A small autoregressive pixel model, trained from scratch: arch transformer_decoder, layers 12.
Rows from block 2, named by matrix and row number. Rows with one number belong to one neuron. Each number is 500 + 25 x the weight over its row's rms, rounded and kept within 0 to 999. All counts start at 0. Numbers have three digits each. After the name is the row's rms in percent of the matrix's.
# fc1: MLP up (model.blocks.2.mlp.fc1.weight, 640x320), inputs 107-213
# fc2: MLP down (model.blocks.2.mlp.fc2.weight, 320x640, transposed), outputs 107-213
fc1.284 115:490479513510506502504498477541501523504496494552465516502511467573526503498524452525489493537480470426468501494491472488544518508506536506484528465497504520492508539525505507498503493526565500508462491473507489493522541513495505465519523519476524507504467494506488506498479498499469500525518512500512456523491483497451515
fc1.285 132:515562496511484491511510458504533470528480477564527475518465501464468479578508498501484500528506470484479529494496501497507473492515492508537527477512534474520483527532510488511470487492513498487513496510510510488536511523465493523476495517539479484489499488515475474545491503507510487544521520513530519517524480511498461
fc1.286 075:501538529476482505476560495475495529464488551521500521535479444500546555473515559489549500507502520517528509508485518506507521497493481496483469493499504515512511512512499502481523521497532518537487480506500521481508478508540489497550527464518523518530493489461491499544466463463472510500494499477510485498535465470501521
fc1.287 082:490525478488495554506481518481504476490449513520481533515513497549516519447458504508562501493461483538537473513499474527441527512507500511479425513485504464474522475512486481465488464491506462553467488511508502515488563498513481474554518513456523494522491512492487502495473525484496506498475458507442504490482465491509521
fc1.288 111:498509440518527502490489514515473472504519511481467493468484530496499495477482494545525550512487491500516552537531549525501549496477521495513517483504481502533489509472483487522542490494512496482472486514461473474504503497491498508527508504520476490496472478476461461491503523498523497546449499472527474505509533520555540
fc1.289 114:494484497544504450551502500518480532467502554503496496475503458469531490542517450533523525522511508471445515490517498501500485533527514469520527499469481509488508497491489517496491561550485497510487479530490483496512511482519482484491592473508510498455525503484485504484508461489486525528507491548536501516524492444529485
fc1.290 132:512464456510532447558485517490457505457498496495504499502513504494485495532481514456515491509517486514428576514485478496471505500503481485529491494523474506513494479456525500504534527494507533449515449463487495482521503461489493515528505529497515501511493485492496504457535466481473523486518515527543457515510554507454501
fc1.291 080:448492471462497549516490519488497485518496470502496494487459452514488514547530468497513468494467507445493500456537563467495503490492571544480513521505488531531536525503459490518464516496444539467508512484517498502497463502522464530526486488520508494493478509482487522485520454486518470516478488470508522530467526501484567
fc1.292 106:542530482507507551506494520526463472504484483491493493495519447534483495495475503511449504508560508524509520467522497524434501498499503549476474515526505508491517483537515512539547489521524551490468582527491535500535518506490546456492499481449526495470503506502506493485466473478504510469523500549510477498509504473523539
fc1.293 121:561478501464534485487496468503488474503477505531452493457512489526533494466521522406509528479471494512487526467486507512472500494482529480481510502508487486503501504482514500521466505516467478529532559499499501487487492489506535503510501464463508497475511513479512505505474491503513506512519484493521464542447512479478501
fc1.294 024:534497499499489526472492500474496473507487519461469503509447479481526472482485496524503487519510501470464484502514516513491499521511483543480487499496494466516558495529484474460478463527474503499489550551502492461502542519534518516542503516512553498526497508479498526525474530513493483474470454420486497505509474482496527
fc1.295 077:527483517445473493502505482487515539504478523528516493483475501510499479472454506473515485462508518471537515530495522491501519478486504521507499536524489481523517494449456488500517521485553495508532522493486490563461543465536455512536459475514499497519466476498478511498526514533477454473475522465434489515470550501519494
fc1.296 095:502508457478492494535525551473528503489459543470459505586465510497474523530509487481548528515511560490509534532503475481452483480483512505475506538505511515497507472550443504527483489530519489515485445495511494497468508513519487539509502487498502501470506500477491506532507478496512477527468484489501489517514529514527513
fc1.297 082:501458487522475522503493537484505469533444517424491481503474485487470512459429572522519517535529484516456485467528504491547473460492497506454505498514500489526495527465486477447469487517514472500514502462520514539495503508532491521483529543509518500473500523487505532514528481518519522521512473446530475529480523484483492
fc1.298 107:462490535508453455540530527503480503474568506568438478477469505498457545473483469508441480518528496455553488499526468483515494462464524475519517516513504494527517540489524501470498512523482484483496518488522485528502483494509495518500521495491501476554495527502484486519470481496473500512506485506519526506534497528497494
fc1.299 093:485505496497483536487514492500509502511493538485524445520478512455526514549480504526480528467534517496540499438520451514529524487511499512504480435534520486524525464538490467451495531501492485485511511509477511479469545474462432521500507517515538503531508486491518541505491499460496515469542502484562561526468481491471506
fc1.300 100:520469510430501527506498500523492494504498490525496516479506506578529463498471493533492506504510515471523527503465518537474544475444524501486535455512503488467514472488499494511476545474480510525467527504501467483475529514498484475477484489479511499513521497476509522488475521507514471489532488457505505481516521457524480
fc1.301 114:501420541513498495518508491480505507496494517554493510504488511508471515470502437468472510467521522466427513504529536515472527534496488494506468485528499531502502504443480507527551459502474482514438505509500535525493477533512506505500512541509481485510505487503497525515436512499535560512489529513456536526483510506477505
fc1.302 114:482470560471561472515480508496530546467496467512498500487520501504508510482467517493495501500530486481444489488527504474492499500520487511509444470518558525490494539470513476499538464508501538502460526513513480521505526526480495489489500513501490502479496484513525499553491489473550521524488461459485549487501495557508496
fc1.303 092:480520434523506515495493509507462539509518537516500449485471446522524510493529444502495502544477523480511481515498496531492459500512508491517485497506504537514498501513537514479562480485499460548515469511477488491550498442533501515527482461496519510518505511499520521486513489525526522471469475488544507502464522448510511
fc1.304 110:477478512538548488491455488480464494528482531530514482542470508444501502527516511524490511501513456475461492492519528549469491505510515482494488505527467515498498509515530482457539478522490495558494539508488518492477544475483487515474508482489490517491477527501501540458514485500494514511453512473498540530470456473505505
fc1.305 060:535486506512469503456511506464502504484531526511500524415476489524500507509516472509477491497517506502515435485471531515519505463495500480503473500458512502485490523485508483494462466521506485515505502503506503501515534477537512482558498516458503494527488499489476504503488483508531519484487502473476496543534509472545479
fc1.306 123:449537466520482498523504550520472520470513492551547504482499520512508478511491535580475501495527476493469480493515500475492510494507500463493498487498536494486470467481514510487470545506508492531503504521493491473491493473507487529500520545520530488480518529509472512499504499485529513502497514454483591446543494494522525
fc1.307 110:499493523495524494541524494520496516477481463473505511528504508494509545492430451554531470492518505510518500455479542494500505517516536490490453470503497464528511508494502476495468502486512502508497510526508482493484470468466480524510521556496544520517493504485503482515515466468512506453468478457468448451544503448463492
fc1.308 113:476497509533528510483513492467478477455480484519467534504445496504514477490497486467577484477518522494461529480507496515476487492506473458465496510492534495511509500496505493489513476455525525528481496447516521535514529478451448451486480516514478475527488510467518498538533491490500507502482517521506490479506520509510482
fc1.309 106:551546511496506477491503457496502488515451496463480509519516482502481514493466496511525515497463508539496570439510520493524509425485484513502475465468480463498562533535505483486476462514515476515486452493506539494513498521508498491529482500447534490501515518500508487516485491486440487505486521475473470481499536517511523
fc1.310 119:499535489516512517479518505516526528502528501534524494530513513478526450488490516510492473469480512471518491547484507458522500491480516528510491483454479559529506530534504493498532539532511514489515472529489483510523463462479473449523499511548463474528503515480497474504509452496490498523534500465516517491440474473507513
fc1.311 102:562476507477472525503526472479447482500539476525484476523486434514520475502481529503563546530518489483493462489520500520542502516472500553511540506524471519458508507526505510510506534487511485508465531504508484479511545529487523511507535538535486506510462491520506486536484500505535478504527494481505544538496504509532529
fc1.312 108:499469511500449549518487503461492546515481512496452503535507475497487502471548554448567534487500497538489478495509536486543513487497528498492519519546530489520515512479492512478514484484523513513514526494496487528490531547491468490443514539507524490503510505479511492521444482483479504549492530479499471477524508504452450
fc1.313 104:438509502537487410485508455505453491504503513466551503467487480432531461479506502508482502497492510490511518503454473525463506523489489450487487442480529522485476499518476484496468534490514467519491517513489519471462517486511513520508499479532529521499504534488498494507490510537492510514489481484488502525492476559464516
fc1.314 123:467547502465507459525473472477497506490481529515479515479498481514515522488462527520496499519420515496539476493501544509504481478513528484515498505518498528510535502494487491504480520509496449483553539494499491516543519475570493493534528491507538452484477489471520489444495519503475516512453526503509503518534507495515478
fc1.315 065:528472487499498537463531501474483517509488491507513521513450508509506497514442492543548469515501532471524501528484516498456444473498527449500490507488477500501493498489515517490501474525473452470476526500479487476503496498506497531550476538457513481522503515487498492543496537489493514490475519446493584486494471553503455
fc1.316 122:512521490529513503518511476513515480493501465518480506517487494436506484424541497476496492537482509454502528493501517509474486509493516521515478453512497503497484486548532460519528528516484504497505503514492490495505494489495541496444505465516498501480491504514450508497476509470551498531509504484498556546533532508506472
fc1.317 067:475509554496507530506504508535475485477511502548495527523493501515507490538490475480495454493503517522479525466467513478506534515537549483481504515472480531563473452525499487442512483514510486516511475451489528467479518511475528505540530469477530554492529542498530502454466484493475504533484501561491553477529519504438514
fc1.318 074:527579485481516470505493535476509524477494486479493515497509484534494490470547541479464475518473502505427570480501481529517497472492498525508477497551493463507495516485490487506473456492479456471484507499495512499465471500510472549508469507526542486511479497492539450478483472547521546527461494467535520532517492478496453
fc1.319 093:485483486513461491538531526477543486528482519537505513514532469489509471516533504482467480461538465542509514507507498520536517578520514497495495487496512509489506523486502531484522486538487499491501513492503479482502567497489475536508499469512511500494500508515505479474495479519536529464476492485464506519487507457515492
fc1.320 095:491470531498505449514495516507506493532521488530467443520505495494497478462495486476495506510505516506504512499486453518483533540522490453494477474462550507490483512463494493507496529514479455483516510518506443479530517511460519476539476523514498526527521495559503528456463495468470552462483502475441501474502514533481491
fc1.321 095:529481473518498444454495481488505508506489522505514505513485557460489488472467512559453524454463508467511487539472523494506504490510490492508477475500501477498494520503531525480477453551504488524507483486513501502497495481454493496487487522499461496489502505512511503547501544501482483460492486486465407476483480547493518
fc1.322 043:509522481514464472469507489458492463531504543475488502531506498489495478449462472501432481448491503531454521508526524509532500571529509516495453484479497481467502521518504486480476424536470473469533493512496493512502497509481489522529457501532521468506502507496495526524480534498535467520509495474458487537491473526512510
fc1.323 080:481490509507467461432510513485499530522520501521492525434494505524504484521517500478479466485490498488536496529502486516525513469488455532457491508504509495535529498479465492502532478514506503507505498523477488501515505480539503557554481534440506490514500487481510480511498495518491501520496495445530525482485503502522517
fc1.324 072:567510504452508506486449492476509542519514523506519494511461452489494478533476498455503486490513523524469560546524519501476478466493489520484483489517496506510505504481507466515535447507509489484500535495511488488502559512507461530457521523505478518479477506487494480505511481505493542524506501474521515480455493528487519
fc1.325 090:499541517494505457443483476524488533472444474476486517447527463536511508507496491467507511493527496512497506516510471481504523496491490483505501545480436486514504506482506479466518517516489498545522469490487463486517525456508507508485493493522540471513495498535502475484461458506511515477501498529484492457503480476497484
fc1.326 111:524496528515481433520478493531472527488543532531513490501483519504497458499459473537522519486512522456491494513489514497528494548491486545506556501509506504493504522503509501494548451500506484541479511508495493483482500508524538498503518503451526517469521489485470455535506491512519473492505508471470525490485505545505500
fc1.327 100:429498502533502477474512499510462469496476512468500470510489526536493530480493473531531506510558530499477477507525462524510525505513476452474499521500459521518516456457503526496518488475521484528492478474499493487529492507562507523565488430505493523503511518493513506511530473498501506523438500465504552495536529506461509
fc1.328 109:519485525518523503487531491530513492504473539474494518548487474484473534500485511512543541487497554540513541493493528506493461509510483487485492510481506514504541542534445455507514457518508503475483493472510536527513501555476544515519468468468492490502487475489493484504494452531476514515517488486499479499491488531527494
fc1.329 112:458483543493481484541477490500527451484510493535491519484522519514506508549521461521486505481465499507542502517464515502501516483457518455536497503474510536498491466483510486487490495545523529496518461502521483546481532509491497487500505471495533542447504484485476515510526493490519539463512528533492512475519481487468502
fc1.330 102:472521517418485543478450505480518484506520497496479513512452505482483504527514513477555503527447539477518485472510515505446484489469551507487460451461491504475513562507487504492502502522505483516486461503533515478550480450493510524535461549501519478512494494438518449544473553501473483531516455432534487487551504501517537
fc1.331 092:510494514514534463502489499511534489524481502497486482498518510559503473469463554478468535520527482483420542505514491531542544535480501522516461481520513494463482506480494535504461510464519464475492507506525479537518559515473529484532452508490470531488491486517518481528502511467494462485478505499499568501486505467466499
fc1.332 110:516510470522457495527530543503520506504588499507421487493481476497516576487483509472488505487486484463489494527485516487520502476495498498472488471502549536510480494528465487560497536526465496488473473510513509512475495489529481489521514494557535509502517494507502518526520501492496523478509488478536477524552516509468491
fc1.333 096:493471479503499540490511504520453539471493516476458561448469465541537472462513537515501477510474492518485473499481500530498513508469449525526449499490505523480503470486506508522471525524537494502491526474477463516477572506572448469509488501518534499499498504510507508499518471509529493524499484521509505538512513513514489
fc1.334 121:495450494469502476426519533521534530513510510488526494500540479541493506504501565539527493523494488504493508484496455520503480507487527479493500462487463482494514506492508488530481541490497482458498539525504495497476557502487511514491514440492498562524502505497457489505509495442498496508483524476443480480546500512500517
fc1.335 022:487504497532512529443487487471523493498496513519468515501451474517515473485445519502488479507477494515491516542497518518509498535526497555477459496494504505502541506555469455482488424556478468477510487545492479486498564535528525511541476509513554489519501515494514507523471547533512480537461457444476484508499493521508506
fc1.336 098:525460470499491469536545496482534484557561491482550538510523507471479475459537502512506470456517552471523505529487506482481495486481508487520464512534513455531516492484461475481458492489508531505502472510479501501530475496527463502514474520503541499532492503507454548517480497483577508457500513490507504494546511488517476
fc1.337 109:479502510531493528461473449546442516487487480503509497442525491511494458485493456453504503516504478494468528508517472520532522507512475506489468546481516521462493537472482464488514509474492524538528511475502488491517527518475501467504507523514507512453482476482484486508491538493478521456499490469546537505469480439520502
fc1.338 109:525513529483489560459468440499486521524519515512511548485489490494453475444475547507488502474490492519507538481497492504489516475501513476530527466491537504478503552476489493512519480490538465510495502533467507473520510499492540544467491475535494478480488499510447449506502504525488457526502504480506512514504448529504479
fc1.339 090:471519504443524529479525519546520454522486497494507460503515487518532501461513462489539514521524516484488490495484466503490522463538455453508540512494526493496485492536504499458473476495495525521472474553523490485519412506528518497479484518520502520497497518498538472513513498487499524469502515540508506473470489501457507
fc1.340 109:471447508489499555474540474520499497463515508483511489456489501513503504532466506505477464501488516484499485544528504502507497494507472446505497523483497521461491519470495487510500448469521523523480506515490474513536469496535505494510482546436504486483519499509487475454526434484546455529521505512511543513525491499503540
fc1.341 023:532519482517477530503502478490475488484483487488463505520448461498508471442461485522489468540527490521454468514541504529476507532521510563496494484500479470499528503540469472463426467525462492472504537522505488499502535499540511503522509532497545470503494530493496520504477521503512483502479444428525502520515485507493520
fc1.342 101:523528508476525448480515515491496490479502510498520480509509492499477486525508518503472504489476506498510532506483502482499493447494500502510463515537504532512492497483498486525507512497472502487537558497535515498473500539479504526486519528548482481470472505507501503543489497492474467485505487481517494535513515535535494
fc1.343 050:525527494510534531488530516507477466448483489515539476505436479510480530536512515512520506468467505565487521499521489511496506467508478505468457525487536546513527502529497502503500521514509492468520501512499500486500518446512510510537487538484462492516485513481528505505489513503498504484467504498445500529500499523502519
fc1.344 113:488508514520523435498504483504498485487442543545506500508506523502510552467518509490493471507527472498521495498490489507497531524501484482522504492469500498504512505482500479532556509494523538547509449517489494493536524507473526529506480485541503518481482536507511475507492460509464467498503528505477430487515511445525507
fc1.345 041:539543501507525587476494488498440465475481488478524513526490495505515478546524534473512482482481507494529486495475493487441506511507485583484453513499500497515548477518516463483493455543503517512494513520499487459511518527540471484517457511444497495540524513461494522500461495507503469490480488536473527517529474503497466
fc2.284 110:541507477461525506508529496463491463509486507474517471497488513460512540488474519522523523466481559543524499505480515503479502530488477511534536519503499464518482526483527464494484476506475498489501481523488497496509505469505514492498474493527495503474496509511537494484514488513542491490511478517511507528531513514504487
fc2.285 089:496427514489511516487485549502460521478511546454472515496538483526540522463498501478513466456487510507517477512503525482507499514481536496520488527481491512480509486481481491505520509507504516520449497494511503547457477470534504457528510458490518503494483521477531508448512492506454521455485483484491479498471535507514524
fc2.286 078:530421512514500496460520520497477492487493536475507500523464508514495491562513525524536528525510493506463523532495527509487512505502505493472483491475483513528460512443499506533471491485511500493511523510529542511463449527552520520512479568484494498433499491491471519525500483516473543505522457475481541476472528514496481
fc2.287 053:513472551512494432511513491525498516495521472483495473481478492455534442528539479513472486512551525487483520516512512456550491482498505489473601509511506543524516497492508513520505511502453529453512521488494508513522456490505485518443474483529482534490518487493501510504551479533495492514493533530573502495519507517497480
fc2.288 118:474516506494515475533470534489489505542447520486461503504439543481499526503545487519494527496448444509496522512538495504517500481499472482470447521500499537481495505474496506504512487510546488523509484516499531497506505503490503490553522477500478514451563481533428506511470554537520505483498528457527517520512517474551478
fc2.289 125:520503510468495502530474502514483469505505474524484510472491566463479560477524543507497477507475510462570526543486528512461444530487474465520509484479508510491478470530503473552476525570516506492483479541492525513500507520489479523499420483544540493498494521504487453500495526456473486473492499477502506478470475485501511
fc2.290 093:478544580518469546450509493495549489535497512493492515493512482519485472510496498511489498489484505501550451498516503485488488507529501514491553522489511507472521498550474498487491507495507484512488600529494518488474474522483533489505483487502467493485510506485509511531444532533564498496501470465441533457534469467517506
fc2.291 092:490535524486529502472476472475499542494494530492533520518525505496502456459504545476513490500538497530521500512469514468489467482493470511506435463504526510471504538446537493527521546533505530508500481523551486489501490476522517514516471534524518457489495501508496514537548518487469505529506468472432513477543499500566465
fc2.292 104:471490548485528441490533534490543554509492500501495500534484516458515483520501443534552509504466538513485480487521493528531530524496453491476505522467535524517510541470484473496462531506494473478508468474531526483494471497488475476536498513458473510480509483459529542485513478474512524533501515472492537531494491487443479
fc2.293 129:538498504513526536521497483531589517519462514444478529533486498482506518482494439501524495534533548513544519499471514507488516512497475520516509471498480496508506473494444491529512453458527513502487523499503508501517524493523476457525501469504487510529522497465508524482529519469466493454506517492475466499475517483507537
fc2.294 020:481502469507516461521492474489532503477496514523492487495560490507505532509504476481517488472470514509519517541508480506504492484518560460508491508506498554518454493470502503507514534459475498502504425460495499537464468498511500491489497490491445481480509483535500518504515506503513486514516497539499546460546470521502479
fc2.295 086:497545481512537478480474506464509499495526469496522491514502494494498492543496456441486491573501512533496513503521447496447505460507487504514485485475467530491542526504541484525500505526498500511504497540474508514543477510497510508484472521516492487486504496502489528509484510508548491535538543507472505511503467508483528
fc2.296 111:487468506512509486482470495506472520552503514511530486422485496496475470510513515547511453530522489482492450519532532508498474505509515512518511456495472542535502557490505470518456528545504490517530543500509515533498561518490494522469466523541505481486496507497502520519536517505503501508489519502488532492554448491498489
fc2.297 074:493533513480536483526522514529497547464512524526518519488531477500537500536549455486482466478478513492522503502492525504468529502510516496555483532505535492516504501572490507514518495487463500495459534507477539475498510500487544479515497490474489535489495454509509492518460503502472482498500543540467531481553494517484536
fc2.298 122:495534484473519515513513512513542502483426476407515474496538510489519548441552520549516545489528547570545548498520545516493489487492491555468492513519491490517489497479485529463461507459510495520520484521550511512499496462481509495515483474481485523478490512490502498494508501503529529480446451496515476472482507513510536
fc2.299 092:483486476492519510527495506461480511498501427478463459506488503497486480461507501522527473557459447514516497530478517490524538523509480518477482513512527530474452488479489561557529539479551496512520550477495500515521489500498541506492508484456483508493519499491485492482503490487544506530461470524459471473545542502494515
fc2.300 083:500468465495507487499513501472512497496518513489483426532492496459512516504525523470525501488450493525480479492526476488522504534536441501517472511508516516514488511538525452544485472518451502474544478527499501468535493472538536514521514507532471535459435510485513471512503500517535526520486523542469508475508476545477496
fc2.301 124:531511476460546476499476475491517481482495488460512511531473525476513478548509549483494522545507463549577482480470451448496516459508506498465481522511525500547521520504530512495473503497457477443526507469498532567482494487443491484500492487502495475468501515451499486496515506483500503506491504463528514465517486534507524
fc2.302 129:539538517481487508498524489452480477481504506474474496498515535470469484515510478456532474473517501524572496509471468500476485501484475440513488463508511555481483466550496526519468489530496500509493475485464505468500474528469529493477508499499478508504500496493517501474517490474522484496497469493442475457552514509515476
fc2.303 085:532486494472491472520542543493546436491491515485497483525457532441523498492471534473496517459491482515527495505485537486528522491491473515515529471497505484508524532443503510475409540503503512492502532462533461491476523516474509487512498525507458514482477504510459493523509498471489440492449502545462479472508513536490489
fc2.304 116:487496522506444522513522521509493518506523537463500507433514504532487505525487495476504498486516522492557470518518466489520511509502464513479475516422498507541514488467486495492479524507567498462472485516504507522504479502500530486497481509505461479536473496502480499543514484483534527462509447497481476462489525511482517
fc2.305 048:487488516490534506528498462491508493514492497516463513578583495497457526484515513493519497516474468483490539498562523497465493507487514527474509492509490482510514503500505505512520509486503510497515494488501490500469502536490515539442527466538465469463494492523548510494479513469469479515502515491525529430477485528486505
fc2.306 143:543542504547518528514500495488506521505453512445480481484464511482482539494499440485497546494488523516556489518477502524502514506481507541487486516471489493511535506483443507484524512491485482496512480471505530469484535520464494493495514449481437489517500495493514515469545510458496505467502497518499488537484489498515542
fc2.307 078:487494483510478511488471465487501489510502536526497484490500470511519459496564553443462537512512511501488500544520462532486493501472457507476555555502492527479505476497469485483521518516470485507491514490494524470510523513523561456516473436508471511512503492508485512529484524534499525528508505524533541533477486548510512
fc2.308 122:522474506515537504483496532532503478535501502524547505505517523478521482515446483495491503524517523478556518527505514523528487519493493549540444509493440507452511501512515471485484515501472507524522515517477485469485497522552494530488568432507492522472497503482534514448484494493461517472511517458523490504544503572537506
fc2.309 119:496476525520468468514491485550469485479518507519476484457498521508474507501534521464431510527502513457519465507488523502470505509506518505455484497480522509534511523519481519488473565478525508501536477504503555510513504501457503523456538524550456483479488490529469488496488521517516517523514487519529541530474504502501525
fc2.310 119:512487492459537478510464482469472491492457465447480503471482518490462541497561504488524545509481483543502529462530499498491533506508537472546507519517544432546492485457506459465484482503494491493521523497481498509479525483515506517516493493459523506475447495506536478506498531522479506503467488513487475507553514498474499
fc2.311 085:481478485505503484497535520474527526509481523490515513493516507498534488484528485487481486477504555504496529513423478511465528490516468462481436511502520455562485506461513478461479472505500505497488427488511533513527475482519465509497442458492515521510510488507526468437504503491486526519502501505484432523508490485478466
fc2.312 115:510529498495504520443496541456484449452478534520534511497521549469503539493492496498492508499493495506491515500507495519538547492502518522514482483502506523435563474485475495492472507514463516470534481483479510471492507470526488516573493487514468499456529503494493553498503470496476507523520507509521554443511488535502537
fc2.313 110:554452510466514572528503515489558478488480511532452486507522529530504506477507507519514506497492501517479520488489489505526516443501462551490504510496485493510505502500508503508520511485487516488497475497502480479484481523491464516570500521499490487487520534468520508499532495489530502489500462517540462510514489484527502
fc2.314 125:533506517492491525496501481490556502517485491456522507554490509445486518494507474520508531496499506479546530547438469523480552479502472548516483496468495472511522462467477506544499513511480514532478550510514475521460512564470509506459492493506469515465508481523475544561490491498532514489492511451482494446482447517526541
fc2.315 041:483568494499478483526479513517502482498504493485497485497575507485508489500521497480468529469481478523475525501502504512543543536499503526459505493502529488504508498533482494529489525493524505519520484511492479524501533501483489479471534460525448488479539497507494491451489467515492508501498474544515437511522497435503554
fc2.316 094:494497523481515499476475519505476530528506534492514498485459483507491499547488521518505505453550526515500487496507500525513530487510474493511534579477510507462489512429459501457491497487495493488476509481471494472499513487496472525531492519516514494507511522492528488534483494512485505463487519499511451454504476505502543
fc2.317 084:499500527527536473533530489491497474546478523519509525492512523490410479529531494472526481507483493511486478505529484498491491490486484504478501488493462525536474523505481498484563495489533498504514494469512507481543486493508504468505497507515480511480500537520497530511448508482514498479509525542453480479544497470489503
fc2.318 067:497420494533464554511480472488503476513495516501513500524471511500499516513477461518529481457519525494537423535510501485493525499509520496468478512529514534494542512518502519476487536451542496484528466511494468478513527517528543455499548509471479515480470507527465493542530533517495451487533516525451492449496482482534551
fc2.319 065:514499509481530514481486464512476502498508497464522516510476533505448571488478494478513496526485514480496488486514544497475484405523476510512484529509471495517492501513516481519487485502504494521536472513516542498486463511528550493495514522493490493513479489480525521506481510501436467512501519507524499465528500521521495
fc2.320 096:525505506528499528498467515523474497488468492493520525478502532478495484514541531517503523504523490476519502531489547501519507509512511529510487479503481529529482462567474489512470546509482504521492499489472514555529474485519479517540530508480507517456537512452477465533511494514483425522517522544505540529516508454465495
fc2.321 067:484549525491512555547496510509504496486511466514487493485548473538498520522519471438537492546540500518511515481534477513495491513485500516496552533497506534499494493508465493503514526488509496493479523536492510535512495531539481479498507481498521526490522525476508506463539461523484513528489519522518575508521517466534480
fc2.322 029:497477509491515525528485494510526512484496445532498522486511521522499549535514532499559509559519498478530502510488474471455489422489505474466522523506478523529484504499479508525530534473520512526486498486526496508477515520537515495482550494475477510489510496521517488494523474517468521491504458519529521460533484464538489
fc2.323 055:514515517486520546547538526495509463510502514483485500534508508503508495501490483541535520499491501484462508491513518495461477537503529463529526488505499512495514468497529537519472532483481506492494503504494471513453509519501444439436497477550501507483526506512499524524515519480511473478499493561490471494542475511453478
fc2.324 079:466496487533503479526552567479500470484489462493524523494488456507520498475513516503489450516510459492524485510449469474521493507521520489479494534450502468475490465514525520500476493485519500465534486510477473462487497514481483493512504468497540492540533496544519534526486485490522459477521499518483465514497462457472468
fc2.325 092:480498473508527514511467477483474496482469485501516525557499522490526520483539526538500519503509506509535529469519528515520475494505526507486506455508478497464487492511450538500471519479496530438511529499532512530442495537490513539534525511474476485503511513485493513528524514480509489507473479534516485534528504542464502
fc2.326 087:493499460485481559504473468485549475532471469473482536510540501474492491490515514475490493534487486527501520491534470520476513431495502487521440538471484484522486492489467510491467519531461496462509485494510494507519495496486487498518473507531492490514446500518531524481522506483500532509513490513498467522526476460480507
fc2.327 097:564480463464490547525490539561506535505518477524578535496518498467495461533494490479485525495478502499509515465457549490474531489527492524509529489439531484506504464542488501506464528525479515509523508534482508507463504493503490479458490511504489507497505468478499531470521518496532536512519507541504473515507465474474519
fc2.328 123:424506494536431475520497488514452478534511500516522524438525492499485485483489520467468518487477535467512484522527530509537511487497506502524528495500542448474514517525561535503491517528502473519475476483491519512521480497477517481475518497509495498496534510500469513497507492487522513509450479513474516526501526518469489
fc2.329 091:542515448512526540485508488506484527514502529470503502499456480482507462475503503488546519531509512505478504491515494514523456506486489525525470482509514468512503498484509482508519501474518453501481570508481501480474508481509531476490504523525532453515519526507536508525465493499497456541507551476524481513465504508520462
fc2.330 122:501491455495502483498507522500526545468486548511465475534513508495493501519483512531494543523475498510503516502489483452524499484518504504452536526517523550503482475490513452529543575526489483499500511495484493442516498546531485519506525508451526512505510480479516497508501506518484512494449538462517509499517480427487513
fc2.331 094:467546493489481491479505510504487470487514509483470507488485473486488510530548490449519513510503452507547474515554509514482514479510504509487526514483523550516495532515479492476488498520520477509500509499513521446490487498509499506449553506519522502493487489484492503455528492491501546504514518523495463534562510576468496
fc2.332 108:510469477488550498481485431490458485509436520468485489510538499520517470477514504539546502509505512526512487453524474478497489514501497487532492489529500501461503512507505512514486491469475479495483532509438513506509469448495494492500498511463516484462512479476512521501437522468497461537454527478497482508543483520467499
fc2.333 101:545506491530537467482482503484542464487485439546505510540524487466479503491502487522496548428506489485497531508506548499509484480508535502415528467507509502492486514520509489501492496475505525492472473498503510531483466486454547479529483497492452483509479510493496512514478505531505498507559492512527469523504503509485486
fc2.334 138:498511537491532503543475479517475521523543458503529478468537525459471532475507483510490501474476457569499536462505518508507536494509480515500515498519487516500503501543476511493509449491493505490472474487523546494512478479546508479507501545486512489500502501460510534446496500486532530525474491473447493503455541544445493
fc2.335 020:517499471478496473535496500497507474474482512489502530491557494488501528520526466515542483496499535488490495512538494479482490481505541444501520511494472527517479504453512510504523552444480513513483493459497513531450467503513477492497535502492451488481515493538508523516487488495523486484519501530489560467544438481509494
fc2.336 110:488495510494498520531499506472437518489465499490497473485493516517484501502467514543478480505522509497485474493505459477535467518501482498486527511476478548505491473484501524504501515510483516496468518525483487449505500503512574497488527445523466491515496526542496521470479453462481482516497520482499492557496469500556534
fc2.337 112:520463537516511499508521460460511466514488497472498439536447526504496429521530454513514494540470546537505478516484516502480508489506474494514491499486534503490531523531516526539495503514508470454561484443486497488471465529486495510526469477452460487564487515532505496514544513517517476525494515453448490501479460525502511
fc2.338 115:487477472521506479541503545455503478465482504493549486478488505481542471541533471482553445541498504505471472476498526482549513533488461513485499482495487494448526503552540539520451520497469513489490492489527529508485483479510480502506505544451510496539512508471546495486504461503552541501479515535506479508489507487472522
fc2.339 080:499459557518473484529480505485493551538512496495515486514453535507461484517488526504473496497486497522516502480508545508534526499491514513502434489508493508535496495466531523533562510494497484443476475467503474520491548507502488508522513474485509499499515501495439503488523514510492490536457469474492528518475497486505451
fc2.340 098:545507504502522455516481537508489494531500488549482488499511477501490513470527547510524496501498473490485516442455513497473528470495491539478468508470505547536490522495518498525489561486490508525507454475506540519499511501561498505512527497525492509527512491491497523514494553551476528474499498480476492519516513474485478
fc2.341 019:492480497491516465489476503482551490496493536505506488492575498498520560538523498518521492448460512476525524529482490481510487465495528454495478521501500556526482485465516498521559537459489492518507442476494509528461499520507507502478504473502454510511522489506515509537508516518504500500526493534468545441525456499532478
fc2.342 101:473495501525476534508476482520515485504487472509536466497538497492534478486508464486491475479439483486519503497508497479475512546498450498496515471459474504448480508501480520456480501497508508512482470498474518521484525505510477530502480476466472490531526503519476539490523500494546504535500494456467537468484493479474527
fc2.343 057:475476497556483465525467497538543510503474541469494538531510499500488514480498489508492460519504486478501510486534477511501465493491515494519554534467469514520487478516491504494492500505468485485539521461500484512490484528571512494513495495498556523461481444528494497500479481465520445548491517499498500470544494467458463
fc2.344 077:508488472476489555484539529497491475517509467448523512494507466484479433520504484523508483501491509508493492509514534500502496437509507509491482500526487510502495520524511514471447502503482488462479528478536516493481479487514449465515527518474509481514504476492496528505484522484517547495505519496537552528467507568475501
fc2.345 027:492431500485505422505496499506580520508490536524479477473490500499481528455489447524520513533474492499497525495524516505549482497475544437526542467501503529468439524487488505512497529476494505497503470485525511565471486474482540480488560503560477479477513507509499515496525499526497525511501469452519504477467501485510536